A small sound classifier, trained from scratch: norm batchnorm.
Rows from block 5, named by matrix and row number. Rows with one number belong to one channel. Each number is 500 + 50 x the weight over its row's rms, rounded and kept within 0 to 999. All counts start at 0. Numbers have three digits each. After the name is the row's rms in percent of the matrix's.
# convs0: first 3x3 conv (model.blocks.5.convs.0.weight, 80x80x3x3), inputs 30-39, a 3x3 kernel for each
# convs1: second 3x3 conv (model.blocks.5.convs.1.weight, 80x80x3x3, transposed), outputs 30-39, a 3x3 kernel for each
convs0.7 099:461496425597514491546512560579508463488460447424512464504478511445482429498572527421427459543459521468416564425470537438431521437460480540498521464495548438452506655466521464465516465462550500572558560518513485525464467495409558476402481516452443438394518411477434523510
convs1.7 100:486534555517474539478434474432525559526462502502543689462534557447388451523552561472518545571482474448537490557525435500553541475542443467497492593462412505463468500501411519496406530460525603502510548504552510533498521490554509444497523515609516466545535504524530498510
convs0.8 101:557560448562512475490487503470455510557469496493480502524594460435513596525518464473477512505562474525439486487557644520574562394511397472398502463477454514566490537430511509525484535539495505514547483398554510540530560530433537623531476505602479609442520511528548530487
convs1.8 100:511483429457513539543456510575593447461475401515486562444553583451494464539592431493535572456466503556482421443441452453515566554475503442503450472420512508519573421504416491498528451592418486490459512539546390569558526506499516568553521556458461511536574520505518428492
convs0.9 100:434522471413552458520628551588534436474408557552497450494480362584475505443506531498507386565482493447488514592463588500503583382606485444479445572461455517491525482505622485488395444479515494590574523498589493445418378433555505519460483505559499573529621557484512525544
convs1.9 103:501556533578449493503474435505465476523423451579532571560497575432453551463492445523539537585516442568471402424577415491507506470428660511466510511528476524489579431483428407504534481480511459482513533352447475512482508415469505532541468541527511433574509588447457495363
convs0.10 100:446522530439500566536521454474497462466467509456518559533472467457553560480419488535464439490486550508609472528431446464535447457493498464517566510463503471354565442413450507508450585429474495550532549429487529537410500409486509461495509481455472513533514469482579533476
convs1.10 100:450500529419412460541530543535551552583487496461506443483457477554544493542434501486584423473471483481485543433450449447388536537446518570457475500441486574499406461461488479474504419468516452462500499468451489440542469526496546466547484505535506515578521476499387532445
convs0.11 100:470554478449490493463479471506538606477543494468495647412435496526473609464422504528513515402444438527493420450446512453552538461482411517579425636496524458544388493523504410611477486443465479517488500499541509462515476481555499519475528481476483475536470417504593472560
convs1.11 105:478451542519489514470525493580544535447426492607577459453564481571427462485462593459417564469554453589421509503512599548419544590449479553450543427496525523457554562539446465503548508450569494526476469546516449528568591409482433497546607555417529491482527502382589511552
convs0.12 098:474599601543452513490525559579483492501483512467433516546521483436504398538477532510498562531517503574528467434493510597472493526583412558576462547503564492463519533475482572461449532446563450587478426517474438525436585577543551530502518432452464472527421416467458479546
convs1.12 093:549526492461426441555459521498453532490502444578473463433503448520452424532430495521523464523397410528421508563433533499460508462526500559466558470496445626561417515368497564506510545510524598433508516480502594463547406489529559413555529415503419480481529462488543599535
convs0.13 097:405493533434432523433603456530538397498568582505523501489611539512499506590560536518545565553567484408503614494431463480521489370496538515467442542498592640599543540489498441528522494512480481441413441485473504530605526519456449448488495478536629447581556516495397493500
convs1.13 102:457495402552543470434431548548513513523497516436458498497509461508494451522535354485506493569546457564495550455459509466475580573433472574545491496585470464424499495415591572515490462438538567553534499429478435402472442527476476488483536559611501452413590525473461550539
convs0.14 103:464435526543496506489493483509521472504461525510483436472594519497507544509632531435499428461518514524592501484563417479429571473532451494506610541491503399465550452488427448434455560511566461495453484499470481485527504468493489607441579565446532563550461468442471509432
convs1.14 103:485442499478510569479446518490454467449454504550516511523541506516514527513513406614435509492528390525479576521480525557502504494480541499439566482512565505542507435490546541476527571444450512512385408437536480537562492466555487359456468571514510461492495647506534473541
convs0.15 106:458567614543478509635494420465430557497514444521539511422600525487494498532362513486504488485480495446549462495584540432536499470513477460513488482466528526521502475460491487550463608471501574579495511502468500463465545510516400496583480545516503516507447496557473604566
convs1.15 103:545509476425451619466523475464450523519512470425566473528510475497561471564472523507504399430548527469497498508536470481386578495465592482576528513549482454508443540546448543423521400505512489546484537465518548603625464509544480578436483525475597526479463553427555451475
convs0.16 102:540488474504509421443510495509617526467530429472479535552530494507521482518468447537364461562517531534386633414492488494460484555453606582453538450486503462555493560528536502517457591532515525455586494458519575494422516483485502502574503437485480473520518429490490533492
convs1.16 101:410544444472458600462639577424420442464554617465492517503412479555504515465483461476553542532469573510506422557540462454487489491420496512454481445513482499545501569533552496515507464522471542524575519497436398611502535477519512529501482471500545452546461455469519478550
convs0.17 099:540498476581429514484527529510542447553547514556428432452524481501409516430460540483517518507557490476491475426509584482393572444545499521484476442485539516545510495550544573459451461487483431460503479455568513577566493530574497407462373505521488521529475478541555506522
convs1.17 100:505575500612505468527407490538420469545528489489490512462443489573482476555403441469478443469443447446411436503499494484535528426477519524516548347427539396526556397408566475526502636540551574495481425550453500462566520450463551638478473532472432404448420471469471521505
convs0.18 102:438424441525519521436522486494558449494502473548435559501492460422511543506493547519424560545546468457466429529480435584594485524502519466478516435499470520500529359518476466537418566438560455562483519483552532578564531478412500538447496468478465479493521484439422598410
convs1.18 104:534476439541392545491443483520525470407486436506473528487540530556484494563573465449489532521519513441524453606495530520561472527472428583435424539543459552541458416478488483475526504552613483530508561523510522446565450423503416500625565512536483487505520599532446448508
convs0.19 100:530460509440542477497506518489485459562479475431460371481502549448418490524479478514467512487476545425629551424534529584459507519491445484501531487543494700529386506429503538449437469512420469507483545431473515410410540495550455441532390598507444450433446498466551499496
convs1.19 104:411543565464539512500422516526426565513476538486503559478480449506447475515482493551511550457476451493492548437418512447574530498402499457429426479497533489492534506530488504451417474429468407469441473472499471453422437383516529530578455538491493412497481510410539477478
convs0.20 104:536511602530456460436533472559508527451510521434487556519488502498520501477633518559427489588469484499413545548395520458500469449400407504482506553423502494511441410602486502476466526536485424522454522451519454550505440595499494499487525609439545464492511484578450473666
convs1.20 105:508519494430582497435506519535469538547548453513436470466590528467473531505398578528496500467444511511542458469504496448533492500500410501428477450485569617464473456462603484546452513495538455555516521566495464489564497451575591490578433502504536546488450574492512477478
convs0.21 097:516464591475504430541481476491478522547503512571437558396525541490474472579486413511513407490494492500509429587493413480573467418529536562478396408454486494521462571498524590553529544460453528404419470389517534446511551502495522582516517617544430509463553376483394517507
convs1.21 102:429508546488457512499599484488488418487569468505446503491475381549428425565596491483517542524474506532472468514536487596409453553459523507455449526456487562418432539456547489487550467468448593443494484478487550552423450480572553491540498488487420606558582582513462528417
convs0.22 099:560537426463456580537538578509561538475449524419477478485446484553530524503477454408498468406519472559526550519467480418501479627493468449489536363498484489410524492470428481563500476474578424431508442560490529496508490470535453445566504432431515474425488501415534415438
convs1.22 098:412483599454495472502453502463380505399524542421570479520487525466486480495465527478523470453474536612507425472486479526444457385486521416357559492504521467450435504401470499484498583467478439474559530443568513484493519487499590497558384500535562391425512563445497436517
convs0.23 104:541528562495429421526466365482486502503465440533575474481559522453487558538552539464471467477437477400516490513421464418573512461475550490528583508434550506537531510411466495500470456472435491520498481511518537519442571459483422539513442559518565442506536538506574503418
convs1.23 100:519470561562577433504542504557493511524479592467499485507574486495478603551524510480472507434503416568451526434495487388452541359512449506523481644481499457479530552581440488429501497508567521552517437499502473497521548447526461518468557552453458500499378644538476615493
convs0.24 105:488471471479454513499578450567586509562616527518467434512537412442617491547347512613493525523436497543522524379464525550528463587488534522440526486468431491488505473575561494495466491493514485538514397559500566515497544518587582538570460450585472541514503431460459506478
convs1.24 103:561463530473429471492477501552580591618498570518445588497488543580467519613527537546441529521511522552568412626540506518465533478450498426466446496600481491464450592531522495488499495456614554562499470535510494501590437406415399567527504528521610576490523436528462451446
convs0.25 100:511502503429482480477548521496512515482476573553528411477435440477535550544458527567525525544543437484411452525468509675446468511480503548518565543476520498526479460442555506461400444507456506518572521362429443537526484490519535432502514579495463469515510516401540488545
convs1.25 099:451501548509502512615522547510517480441532588530445470491490549480515479449421479506583461591549556486442459493516547459564447465460484530488506516479495512419562398505516497440466534550511544507405519552486573506524528632487511525533479523465508482497496637569461550490
convs0.26 102:561458538480484448489497483522424396533402490523475532410478434504477523436509584498584436440470422480508548523510464473453494537432499489621546585565487566515410579487420447503505487431516583532499564473538523482530450448503470536475506538651519519580511479483565558496
convs1.26 098:514459513496546567491515477412482591504445490543471458455532436465413417557554494490615596476403437580486474457505465486514584463443507489533507475531504440481506493500453428460486555513546497486413507607522541463458538501537463485463508512460479449499485489524505545446
convs0.27 100:534402514551492542508473459504446515585532500441540416468433470534398513492506429511461416575490547464518537513507529510482456460565445475540535541511495466598560509455523571524571582464519472424488512449524445506449437468491434496474457496617542521484498425449485481466
convs1.27 102:467451455617485491541497441500468465480582493508489528485530558434477381453451455506517470541499618484522488525463497601484420484519500552451586519628527466519467574501499469530481420574464643460470516515451520471573615488505479486470480512532506527520449469462517548488
convs0.28 104:524485473482529558602496515423529523543618498534522457430528516465478580457606483449511498536514482536534503481530457427522492561500477509427591512540504467496506434572501411528450549512603585434623438552573555408501487459485533520481520509499521571553548435502463664373
convs1.28 099:507515503505429460412447526497504474467580432501588429434511421468547518519557482470498471527555636427448548514453478477482526555490463464466429545439480492542450511564419499512525556512453520445550484516547567530481593402455394525404503493467603440457529427530423521464
convs0.29 102:562460428442537501486521505450503430473458470493505571416622546528471532460474559563547516509465486546488572549539537497510536445506478518546523473453511483500546487506474482430494619448469474478527510506506446433501454488535442639488538518543502576389474460563409524562
convs1.29 106:585541521515427471484502489479456472472449484451505511535444423441553468521531482452518512504543446560545473421594390549439533533508559526569367510541578552476452514525594472494492498515448492427467486504420519435475562476588473503481534611422538516449514406509489531473
convs0.30 102:525561532526493591436507432483444475589493461531462579532465480432612539530425481409634584421475473557469587499467531477550601418457507420517536504469446466478561476502448526454436589433523541481515488476495455531533556483497423497496496488424501463562516416495499555551
convs1.30 104:527502520457453502421520550533557430466465495517451522503424505451569543510525429539509503479424596490525419499484419442475461449511490510495431455528566507432495527479458525479420420524540464465588462544398395406575417456358569573479517416426386538477440473513489495447
convs0.31 102:487565503411460501481427540467501470567471543505590599499562517523537433483523519483462573463457412561451483554471459471444424570524502538533555443522458439569561472497561469463431500494496600505480539545457505492510459484509508478491584442421475479426483523539408491503
convs1.31 100:564500521435536473500470533472475401523530497484484486440500426600464590445514524450550527483492447539524437401400517542484467522457549568487420444544495532504423537497474454462477491537495446439501503444632529455489515485495497516538447488482569501515471502501475485445
convs0.32 098:574553480588485494548417436445496526532581579415464413534438494502523487535520512540654680551539443523424507445474513463450602507487471566508477561598530522476438404566502461510515482431537377384501442539515646502530424450475507492442512430434470544509418491455445486442
convs1.32 098:460391417480483427553537535445412445508507537479567456508541507509480449420422505360513439456529556506544544524563420510426535495498465546561508519493502455513458444491453511510465460519560492474539494484503449420476579556499405556523506561471522541495508506490480479577
convs0.33 100:546513425522570476511563513472491532495493476527556455492484580558488465593519486436557514565442544608516512404577494476538461472501443479506476461470465547463561466514483443456572548480539451616488580558561567457504489542511497464484609458491577470459572512512472520480
convs1.33 103:535435493475469546521526556450445507465531442438445453496470490535440491600465459517507545517439472398498488515484452424554439481476585480451509451524473480542427472548441422488504494542567500567644464570448466472519557448577538457524492548421503424411518420496540688487
convs0.34 103:509492526437487429626504469640478562533488451519556495578393461427567516559484515585549510440503446511582603582527593470478569430503440512488467463560424490501492557490401487466366574437431536462560559514565521480511473521419534563430460555462465471467485532420560483559
convs1.34 102:510528475458406488509557563554589496407393518464489462467503464506486533507547558514470531457483457499500469518461557548513466507509450473455491450475446433436491479439538409591418554555461506476465463544551377470496466472503479548511485499498524512454478563504605487508
convs0.35 095:467367489471538542497470532526521426449472545421546503506515480503532600480385538442481467482510538483533490456540410489469460421552489503487500474470442533489443620482413510569452468507425500531486486548495618454542479319518530514480556440505498462448452493512436527389
convs1.35 092:428439394538533470475547455482449492513502545454475495584568461566422401560493452497401529493477546553462432479479500412458486561503498467425488503458489489544514453515350542494346476499463469566500526539478474536551419465602500499531475464471476392437458505486456540499
convs0.36 095:435485524527429437477538505439429523511516395520533560520463409516443472500514526503431556433546415470490531526604464412487522563543457450477443598496571550535531569515480530508462508604453449442444537477442443502523496458504511491450535549498574489527484509479554554413
convs1.36 100:565534449471376496545474540555459467518606576472387498457519568437492481506471504535602513505515474440480444402503522499480577442480490447421480406545508511532517423466545502578502559426615483477530456544536474460456446462501452509527508479396421477610486553523499450519
convs0.37 101:452483523504571479490561467568583393447490462473550528543547422507465589464496496522459488542488509550460533444514450496526536473531431359517554458575588587496478567561503556474451500522479417414470521470416672548522560448468506510469525444505495512507489513506416523528
convs1.37 102:499465581528441495578590563489488554557605498458415460417444525527453503480452511473473509445582528449477580501498511501467426518488411565497582558543478527509454502428457512549488549535485532526532432479510507492540411453505591540485518548507503427472417458602454416427
convs0.38 097:484492510403505519461514516468488586506479461376421532566512478498593532534452501574514481555467478561531491448533475461430554528502511495425511524506552492583518589449502520425481481531483509418527525496520594549515591516494503407532562564471481506460545456473456465429
convs1.38 096:532479491449483502586485406441459522510495418480480378449409367532521468499477452522456455540474480502581523538411466498465441460560401512492456481491515414495468505460598433462510403592492503546420475496527543501486546474367515363519538490569503435513459469487601477484
convs0.39 099:484595507479464509457511485475516506553485391478509505473467402538493489531629400549519482441549479445549436539461490517423610552492591536536499442465562527565412393477555538540521471484447516431562428498448537455488492509468459487488428452509568480488503456417477466517
convs1.39 101:478335504472511578548498396557505462519515475482486525423476454511492501523477488502516518504504486481528518482615601534486455562529534447533558478549453495510556499508429538474538432545529466578509519467482505574323524524502551522549546522465431472523510556509478564558
convs0.40 103:596556491545476555501443463496494512546565539438599476571483480494554454432509497577465449476533609441465478439486483479466528524448480516614498409479537574457459445496536473475570472516499536483459436516525471431439453527575417508580572446530545546498551475564416495439
convs1.40 101:476408385570583562468486478466484462486547564511548532549489565449552457487454451465497476586494384530508516568480495527463454436444585419480617429588487573488495463636441527508462507504542461585471444523482559465581517549451461459496512473493508593501479438516483552540
convs0.41 096:531529532491521562482502527460416520605480440465526599632616488538470581521507582456538491452545483493437482512550484431407481522519529448542454486467500488524488553504597476492478508444509529540516620505498607509584468498510444541496590547515476556480394487464481554483
convs1.41 096:505462624461457443462533502441435500537496494591496544481614512569502483480530476418461508544451485491481524467489510512504492504484492524472475449539442498495509562570530476553403459596498534497477468474514402521518516518597450453546627480447498491567488413544439492449
convs0.42 101:430456523604482456511445555475478532563569491514479456501511541486460485488538449550552408498364520451407449501544425470496460517468440419619401533478512500482502448519621519430630430478499520486501477523553559535527518491497456479439415501582497451480507476494542479520
convs1.42 101:548460403394440525503552486460515505592498428416552454427418659498504531453500496563478468455436572486398533476466435539462448584528480477505577429596527488485507537554366556577437475498489495441515410544557486452531503470476529571496436464559502562473560413526500439522
convs0.43 100:604484562563584411541501527515543507506502417513555421513530609465589461544511528456497557444518520465444539509546551578449459489527483479477502442548584490540405514420457498475476483442489463568562462491406489459467472453479552590519527496523485579532506601418535505521
convs1.43 097:476483470483491583435434565496475573435466461351476530497530424486488509544428500472527533616470446393415514431419568491471440489538442505509578507492415478470390603487502544522510505437539628557407525496485462442630547500538504471503463541536565472467525478462606445482
convs0.44 097:415505499602431582446496532496515465474432447533411491434580537534451555532561471550442473486557503548436443474498518551485594500457552493492535417514557505499462452617445516552540472521454405495440533531536548504470477491419502448511516453446521487527483413483455515507
convs1.44 099:482552488537558636514467489496510497580540484439501514536448483504518566618534494580622371519447416449532471476480483515585466449485540496371508460432498550457515403482540443426495446480491559584488548500487525487542467596481529460457546536586543433556451444455484548580
convs0.45 105:465533500512581513413483446528561475518512466565480543529459530526492497488478467418507548451561472471475487607508640536576525466477454435506444533531494481625407477521442423480551539447501421521516458484463539435476507479434498489503397459473472557527512564496464574547
convs1.45 100:448457539559428433492535571565529596522482481470471490534460544500477484470481468538438511463472444620525573583513485481447444408440484539507523491489521468494514473529544451557422577454414560449538481502452586498538454499431548466505570424452494525554554466477504455552
convs0.46 101:545516537541554526439435488493520448557516486438573595456512527426479490470551468455489503460492529481488594484526573457541530485480463481525504445473510499479573512526474604497572494524485588517487485468559492457453536479496488477489539446476542536510503545661423448550
convs1.46 104:539528547473476534554454463525459461599522394617483439533508505474547385534484462522483520491523449495481509436513481577451519610432526495486461479495475470523508452529457503430484516398522442472492464519459436535484497515590500499459443419448637542525481500553519527578
convs0.47 099:465486401531576546458473499524508475538494543504476473452520452500431591507510435564535520458494522446503548448555486527514564501464475505431460510490436509502485487462510446524541482519454503518547586532441435456565480539466479493541564619532662494585464596397418390553
convs1.47 097:477551516523485569544468467506508458471420505448515516485542496575443515564549540473509531416451536544528504588540455488536487524474530499442566573446448521554449395586442508540458548510493536499570546458484424598538556421515505516550536494561590523349493514432513523497
convs0.48 099:451447541493469507468590509447511585470505486461554502464510475481493530507556468445523469498494468522536553441520471539531571390533507501556603552446468445477483559494534473487509497457544421502411461431557572500488411528498498543541527483505500495472477446467506434491
convs1.48 101:537530486402442537571498525490468468560510502557531555464526537511483539476422533446474429489547382538570396558503490454462508508443652582488479437561493438530462498462529449568501449594545498532472486454465516474440437532432486543541572542512446539555492439555539457457
convs0.49 103:505405449476577531446493525434527461538513615582439442594476484509468572531524416519487454528566427474496429474427412541505521623571504527545568512458547451447539554453467580561443519491525495545513540515524496440473532470453570482473468455501434557545457464472531474452
convs1.49 103:491464605560537440407497571463423598466451408553493505499467512549520453601544490610446486467460485523427491493536589428480503434389528486421553456511420528486394558487543417453619573479385464535566478471561535511523511485519531502538519490515516451491561456454483507507
convs0.50 101:526537490502519497514535510527512521440496489444560457580610594490402548445537469523487486432435507562424487513489530511574483476540676439433570585503431444496427445480466617575454480435494489399485529531552542505486512505419504498506372545479421549470443538584538516505
convs1.50 104:460510496461456485479554480443584455522526496574425594490508463491452572508500510484470494496504527449478555495564496436566515581519520434449507486454540518498513459581486507588523489481487538539590476506450552575475495474480454460471478465628498527557481473463512506550
convs0.51 095:523463475549439473498469457513457612478510437473514439495566471470582445505508493428486489469444507471419500492571544437397485430443536435483440471518507551502498458501459451535597479501523508478438378665531591405457528476433422510460405469555495521447501494540505528434
convs1.51 099:553567552455470476571520553510391560478500462548467459617501481611542527490485440528443451490439492448513504550451459482502462507502586557466404484540522485522592467482456482471515502419596589588611419503470547501562471483558507554478443566491471491461554399551464565473
convs0.52 104:509503510486502611513471539542443470520512572467561500514449554480513515443521597538567441539525440470563389554496454525605459456483512490558406520538573510523493495493502465477559486555506548470464545589466525545578515510476457510529503521579490447530411541488546562482
convs1.52 102:463475461479468489577484522474547554483533552578539456390526491533538493367517509456352467516550496363593543481422474551469528442495492501549448466503517464433479569549485479449437408527570558532441446462464561520491574528472501565499580445519439468584534390509441552496
convs0.53 099:440427505520542472510527524531451515448518458495446528505577590420581463482542515533450401496444370474460451485588501529493458582502547583486539496547492475477401420455464404509474438513512529515473549469520536623466461517491463437604469463506522421434556477567459588556
convs1.53 096:510539425564545462589474541454491495500484482555566515558569602435526557463481486482549428623523485512485461529509414500486508509544503543448573540449525448588544548582449474459507511486483525523440462446515550485537477501536412603533614570551467573474489569465442463584
convs0.54 099:486469518507503485508480477484486499502477461580441421446511512543485480495560517540550465542466500525536483533550552498458538575563473475404503453566484541557510439452444526467480427488579414435483574466483456601456535486503632538502532508447547557466463543452529417459
convs1.54 099:447545431493446509471480446444411517523454500510491508445567517528504433517441527611486435548562481494454441598464437536573454523502489486490549566433453428503473511465448465458498461453475514417526532407607487494422509468447496537518517433446467447572495507523531578571
convs0.55 097:576474557473539437464570612454429472479489449421528497497518498497488474511460479509538498450499476464474534397600531529542440518482493534471411467490512452613520460494518393440470544517455501397514486495534508405477469548468538458419461468455481675525486490444480424539
convs1.55 099:614423439456425437393436565455470553506471514426573471526495439524469509549527520584496515492534494410444465589646538534466492548479444470598560507446461519556534494484481463414485483430481509545387548494518535526416508538558400462483563497412384462520503494396478462517
convs0.56 102:439516461471493554516442435503490468495467519577466472512435398517478491487508494473520492468498467487516515471492559513537557460423473604523403497456563476438515570440569492549486499497497555538507462414485529552499463516522562465479516503490488538567460487542429456541
convs1.56 097:432442513511499455437493512523453476436353512423489508560503536468540469427450469541465525478468449540483529481530524575462595473426467433370512480584490477480531506470575490488562454525461483595516509550482557459378512450477508402496463536498476514498379512568429474581
convs0.57 099:556504599488475436522623509527619511513485448481557528431537506538457444455547491607533491503477530461552507542488522503455545480503517466571442510537521538554439473490506482495487469537592431549450492457469476429476549488488463456547570532445508479487521512436446509524
convs1.57 097:548476561436471435477541465459536479526513564481538604449422544466487509406439497520607454524506509506625477485516426458511448430475589487433571474541402467529522499482524554475484430544435501475449534475465457445492507416481456528481578442483427466555506497575494369516
convs0.58 098:466461497574533453475526505511475463543480492557526460512495467466542420454515526522452549514435524497534503519510550549506449478538485559557431459470480416528473662468408464530545536455447488526522494490558585551527477497454518470507498478558516570408568563474489509519
convs1.58 098:507486495514511580513543461489488475568569458490450480492493500522487496527538566472457488555608398472534518543465487508505435487481528558496501389475531513482523517517509487503491448489530580439434444516480474469403505453471578476480501518520484499488480498462539502521
convs0.59 099:470563580455577427553456520443517575472536493462537475534526482471460411441530373511529426524497549489493527477431530519469489536443495511502484467487467548448421496582481572490456508613574527438456540487508473493506454403552513425549458479538435440520429528510564505601
convs1.59 101:510401508467536542570510411529518453523461531507489456447452514439434463576602391472459393541425444384514606497597468483537526426511485523469502462496560435559578471501562510543604513589458482479416519454582512488492514492508398514515541529411488469508496456532470474399
convs0.60 097:475507393530465523481528599498492504565521445436436560541469477523488435455488353435560471477586513531426567555526454528529402526515464449493544489495482386509518516452387488424502588470552481506485560444540536569496462599555454518503433522470485534501455573572474505524
convs1.60 097:524527509531422509495441490449595537556493548582560488532548532486516476417487482604482442556445639482518516413513438495506510542469449508459477554503576445476421497579482467470539379554442476515562479399448495530444497503513567486484452484495495536439477404508386466456
convs0.61 102:505519453505404545459495500467537472485516427562536546511530503434442550481488509492593479587432516645547469493405589593511510520464494615513445432528508500434408429478485493457500558482545505537527471563534518454428458506502491548537435417544501503507508524412447539431
convs1.61 098:492493419510503459462460478477552551398478427516415590463450481536471465511566437478544602442508425535478463483609477545483459505458423496449476527431594493495535474583509460529510454490538581512495557473526526508495579504446449610514578531485434548504473462446439452479
convs0.62 103:481482534468485520507531452412492529507466605439455487441400438528482460589480491433558401483529539537446549469598565529445516464528612569455545487501506581509474554692572560539569474527529492475456575423431488473544451651476504472494417507590424431497501524433480435521
convs1.62 100:456532553527528493524506419474396426613568556485432474438473583509529487498515527623556436460419437509501583470447472507500521584514507541435560473520487420510459464538502472539456504435502527487482533474481512518620512432505544491485418511503509507428500582560426510602
convs0.63 098:484477525540466443494580486494456529429525463447540497499545429462450546540463464496511477485509505467511488439435456437480518550604513515495516495474493476381508484538511465534532526508530503480484437622494561545448463450538548562450616445508488508470448458619482485503
convs1.63 099:464471490494465503512490582554431405546442456460501540551597446459483456458479518420477495521476536385540584529421495477483539562474478463516457533494477461512509546520527477499517521533529380402508387643491476576583581500418499513433473534594497548431485516530526485399
convs0.64 097:513445549507539479478435525510496420584359454483498437543553507478543476519529505493518534440521483472449556450471481552459524568531558478498482440524439492482444485485500487529507443510436430471418546411413612557477513439491525449551520423446537362540458517438425451466
convs1.64 097:464473357500513464521512485515481539482470408479485495574515507571481504534505445448497447557428491527566495527539391480487457534458522559543459462485456476460501601521578524400505468478502538448398518605474470433517550521492400475445495585536577562553515484423611478474
convs0.65 097:523464488500463549489508468493435528498486489523460502443483555541466409515535486528477455512479467523484507497562485560419600528488576434504568521471439496482539537439500443533519495540490459511441407450536546444457518504398516552500584509459487479572521398572396567430
convs1.65 101:465521526460433465484500561514477566489419578516493502492362457459474537573539495464542501496533555423502480548553636488527509464489510532512473491473460580535507501441604485435513465470501553447548452523528539522546564509514424514462484538503505493527610479498346649499
convs0.66 094:473398400447452478445511531435479529570550521512601499456476558467459522450465476466525572440397456392502503449493572535514600506457483460504478415453471465518502486504421519459501467501482463485435534373479439599565491476487457458541463467515504660509466593600408468533
convs1.66 097:551549587482599592450417419519497519441462573587466415516387519457484526450605503486396494514420493476516470452572473427422503521449422494544568534439527454571556607453545559539497548516462523472528489530525487447477428480515527523496481610475507414399574503492489452530
convs0.67 098:542499591501491465444519526547465520458476548475511458535476453625566506484541540525497443463458419433437458474588661470452640531478440539425445608483489581466410551614565568544526411622504444486484464470470435516552441501562577422483558412518486520552567532483477647495
convs1.67 097:468546548498417483451549534457420489449476586520479546533502595550495570472514469487447486406476527417487499510500480457446505599561485506501571501497480466494378519409509567427496459629553500523416503588564606434483496504521505644599482457487579511532496520509518469467
convs0.68 097:511490616503521501526529451511556523480454475520445485547438393536503386445534557477497469506511568473557461453388419420458448589474463471438545417539436534527418493574422464496455438442469479473539560527581564534573487519461412466453429507441505443513482513439445459490
convs1.68 103:476557524435543463531595398481532518463505520537507487470498548454544586523486540478509546496516491549455385567491509439447581439527517516501369527473551580478510470487534529496451428509504520552514526505499553531404502462469434454485559656544465509562461464501487393373
convs0.69 100:545457495511465559440488526505576484473431425517517512426524452525527540494510552494480424492458526508501472533537599551448498510479575448588556427562511572483507472475433442500449564519515404500468410512532542611525562478472553437456499509466573447598461533464472605503
convs1.69 100:457519502530574475515370531449476476426521491486480501544499540502517563509525522571490404481516474509523505527503476469537477479495488496529604426516504576496519489512468539460476547401587541493423360455526575426473528513505484520482384524571458553523513422556527487515
convs0.70 100:506488467646584475436567470500552514518599539459488540458394485540494445367514509522451503418558483397568526596365517446491533514523463472485503509568524521655407497576458428582471537415475455580580444578475521519485489543470429537527500587478491589547485468484419441479
convs1.70 099:554518504520479507503514370498528487609559495524519478498549534569401507422522453598570516523430440569463488447504470491517581452442486551446471653518531410422431560486415460429516516560506485528411480524607432481487492495451482482444594441552504502519510480492475499525
convs0.71 102:495456491511442526466480453555542480439416530527479543515495529447481510436442524461555468527421515488529484459486522521449544510392407618488421452516497499472579453534524493562464504463530466583495482515505423454512473469438539476434592545501502480497494447515437446500
convs1.71 102:414410582545532481465530494526535505630502401450463493502526513492589505454497562508484541506419484556569460477532510519508467472509468425544500497519530486433507425482555413474544562441534530499522504437492586466500472452482492478519554534489499542568486452514530459538
convs0.72 098:516513481520454556520458564440437436492508421499504443508526456472530500564549579487510525519491483426520439540467476462456465514511481409474576486517541572491449573540490520600613575520517556419473542524438628488568464550606585512498497479522461478553578526523383456567
convs1.72 097:469456477368469504514544414481474502506419490458505493505347650443420447480499467558475458531536475539507556407412454456460491496422486499517514514413450517513516478487529491473509477491446497442416470513553494423451560521520518536496486454451482524555591581539457493376
convs0.73 098:453520538539486503435482554452576541508506508586437443475535474435488409396491590590481586418492460532542539426507406438544532542530525487446515568548527509569475511406603452546570578553500405627555562442534493475519435417555511448467502443459485536534552465464432508591
convs1.73 098:549590431527397504403503481554451514416594563555538481586489457541428508456459453479489461480501549459528530495584524412557551471519585435534578501452476460463504515503559553444456533431438493469480479472556516539561499479520485487384515475524422549515489443521487501516
convs0.74 100:494558634514449468536482477541490527477547586527516563528458521447459467456477492549421518506555516507472472521472449532453476538524573382448558526536509578552414502419549427582455427471505556457555418482463450388438559492520443385648472542475435450517469480497431481496
convs1.74 102:511564566438521586563567493580500436542504463416616526533472437527459490604546341533533467482569449519511316600537612498468463544532394513599492458563526457574542513549499503493481520454449595528476560440487603473400556540478469517487479453475537531490616519566582464458
convs0.75 107:482439405550510516447496513500556507480475590687595488576464520513480475366483557454495392491514517452514432500580462475482435416497480455487521421506532491482605445488512379437560532471438467453484438443391542515498564519477511475525583547528514533514532493488561478447
convs1.75 099:477483502510453486444470477591577564414443544497450427585469476435518546517552511469542440494514594445469574520479511592544461435450457482429501488451468407458510455544446525494563434380591495397449473541568493443368488589531437426578558452566432550502553502419534573460
convs0.76 100:520415443490506596393525550524504553463435492572534468535520456494459523519487387477496514512510533570468428505439556547460392504556535503521476431547531452467505468478471461459508487432533487504541502480457542482595654400522486596561457473422547444548466539430512576476
convs1.76 100:501509439535504464475468597537550471385498504394468519500455566523546456496546364504493493394508436597476493580514517492556509430498526504493535406412436582559577521428567531568507510452470459494488557466428452423474616551526483415430556465503440529517462499494498498614
convs0.77 102:545527546467533510475477531472489436497587459606493516527454422499485496525545466503499512503572553576368506483555598516463539469471468494588479479548568496517493509497440540522398363501593518432523578500458493523497434497479569449509468454466404469469568565509449427379
convs1.77 102:555520463484524480448516465461547441469436410522507437469427535529535409508485527554451457654486453551524617575449346538508476544550469611477443592516495492474536571536483387423515488484452589451523442567468441615497545429460419548473475625448461576397572539571478442522
convs0.78 099:567529573504433419529474581536410493373452501463506456513461455450532487410454519509493519504498538385461547438461614419515567512574463528541492458458516565481491467550538476404450610440467510468440533525472521498546422431559494451504594494484485485486565569523484527531
convs1.78 099:479517490452458533434532474489479409526550550486433516538555550600452532454487447504429561485580476536505491565568494443420442436489604536550505492485528451449699443464607525498585548569441508496536518493475486479524448443582463622491420507527512531486508427642484404511
convs0.79 100:405437540545451495436526527489475569510435521417520523552571428441534565493472446478568496480593544477476455472532546524493533555500438474509461574462496442475534470480442508463558491557525522539449573481427475483495421435596596493552455453522469491475508602524410494506
convs1.79 100:573530378506537472498460467494508463419537485542491546503568516504484495571560446411605571498437441598546480384470527469471506464515568434511534480493568483558532548611414497603583533401485455450486484485490469551527479613549628599531549605497516571486532504509499480501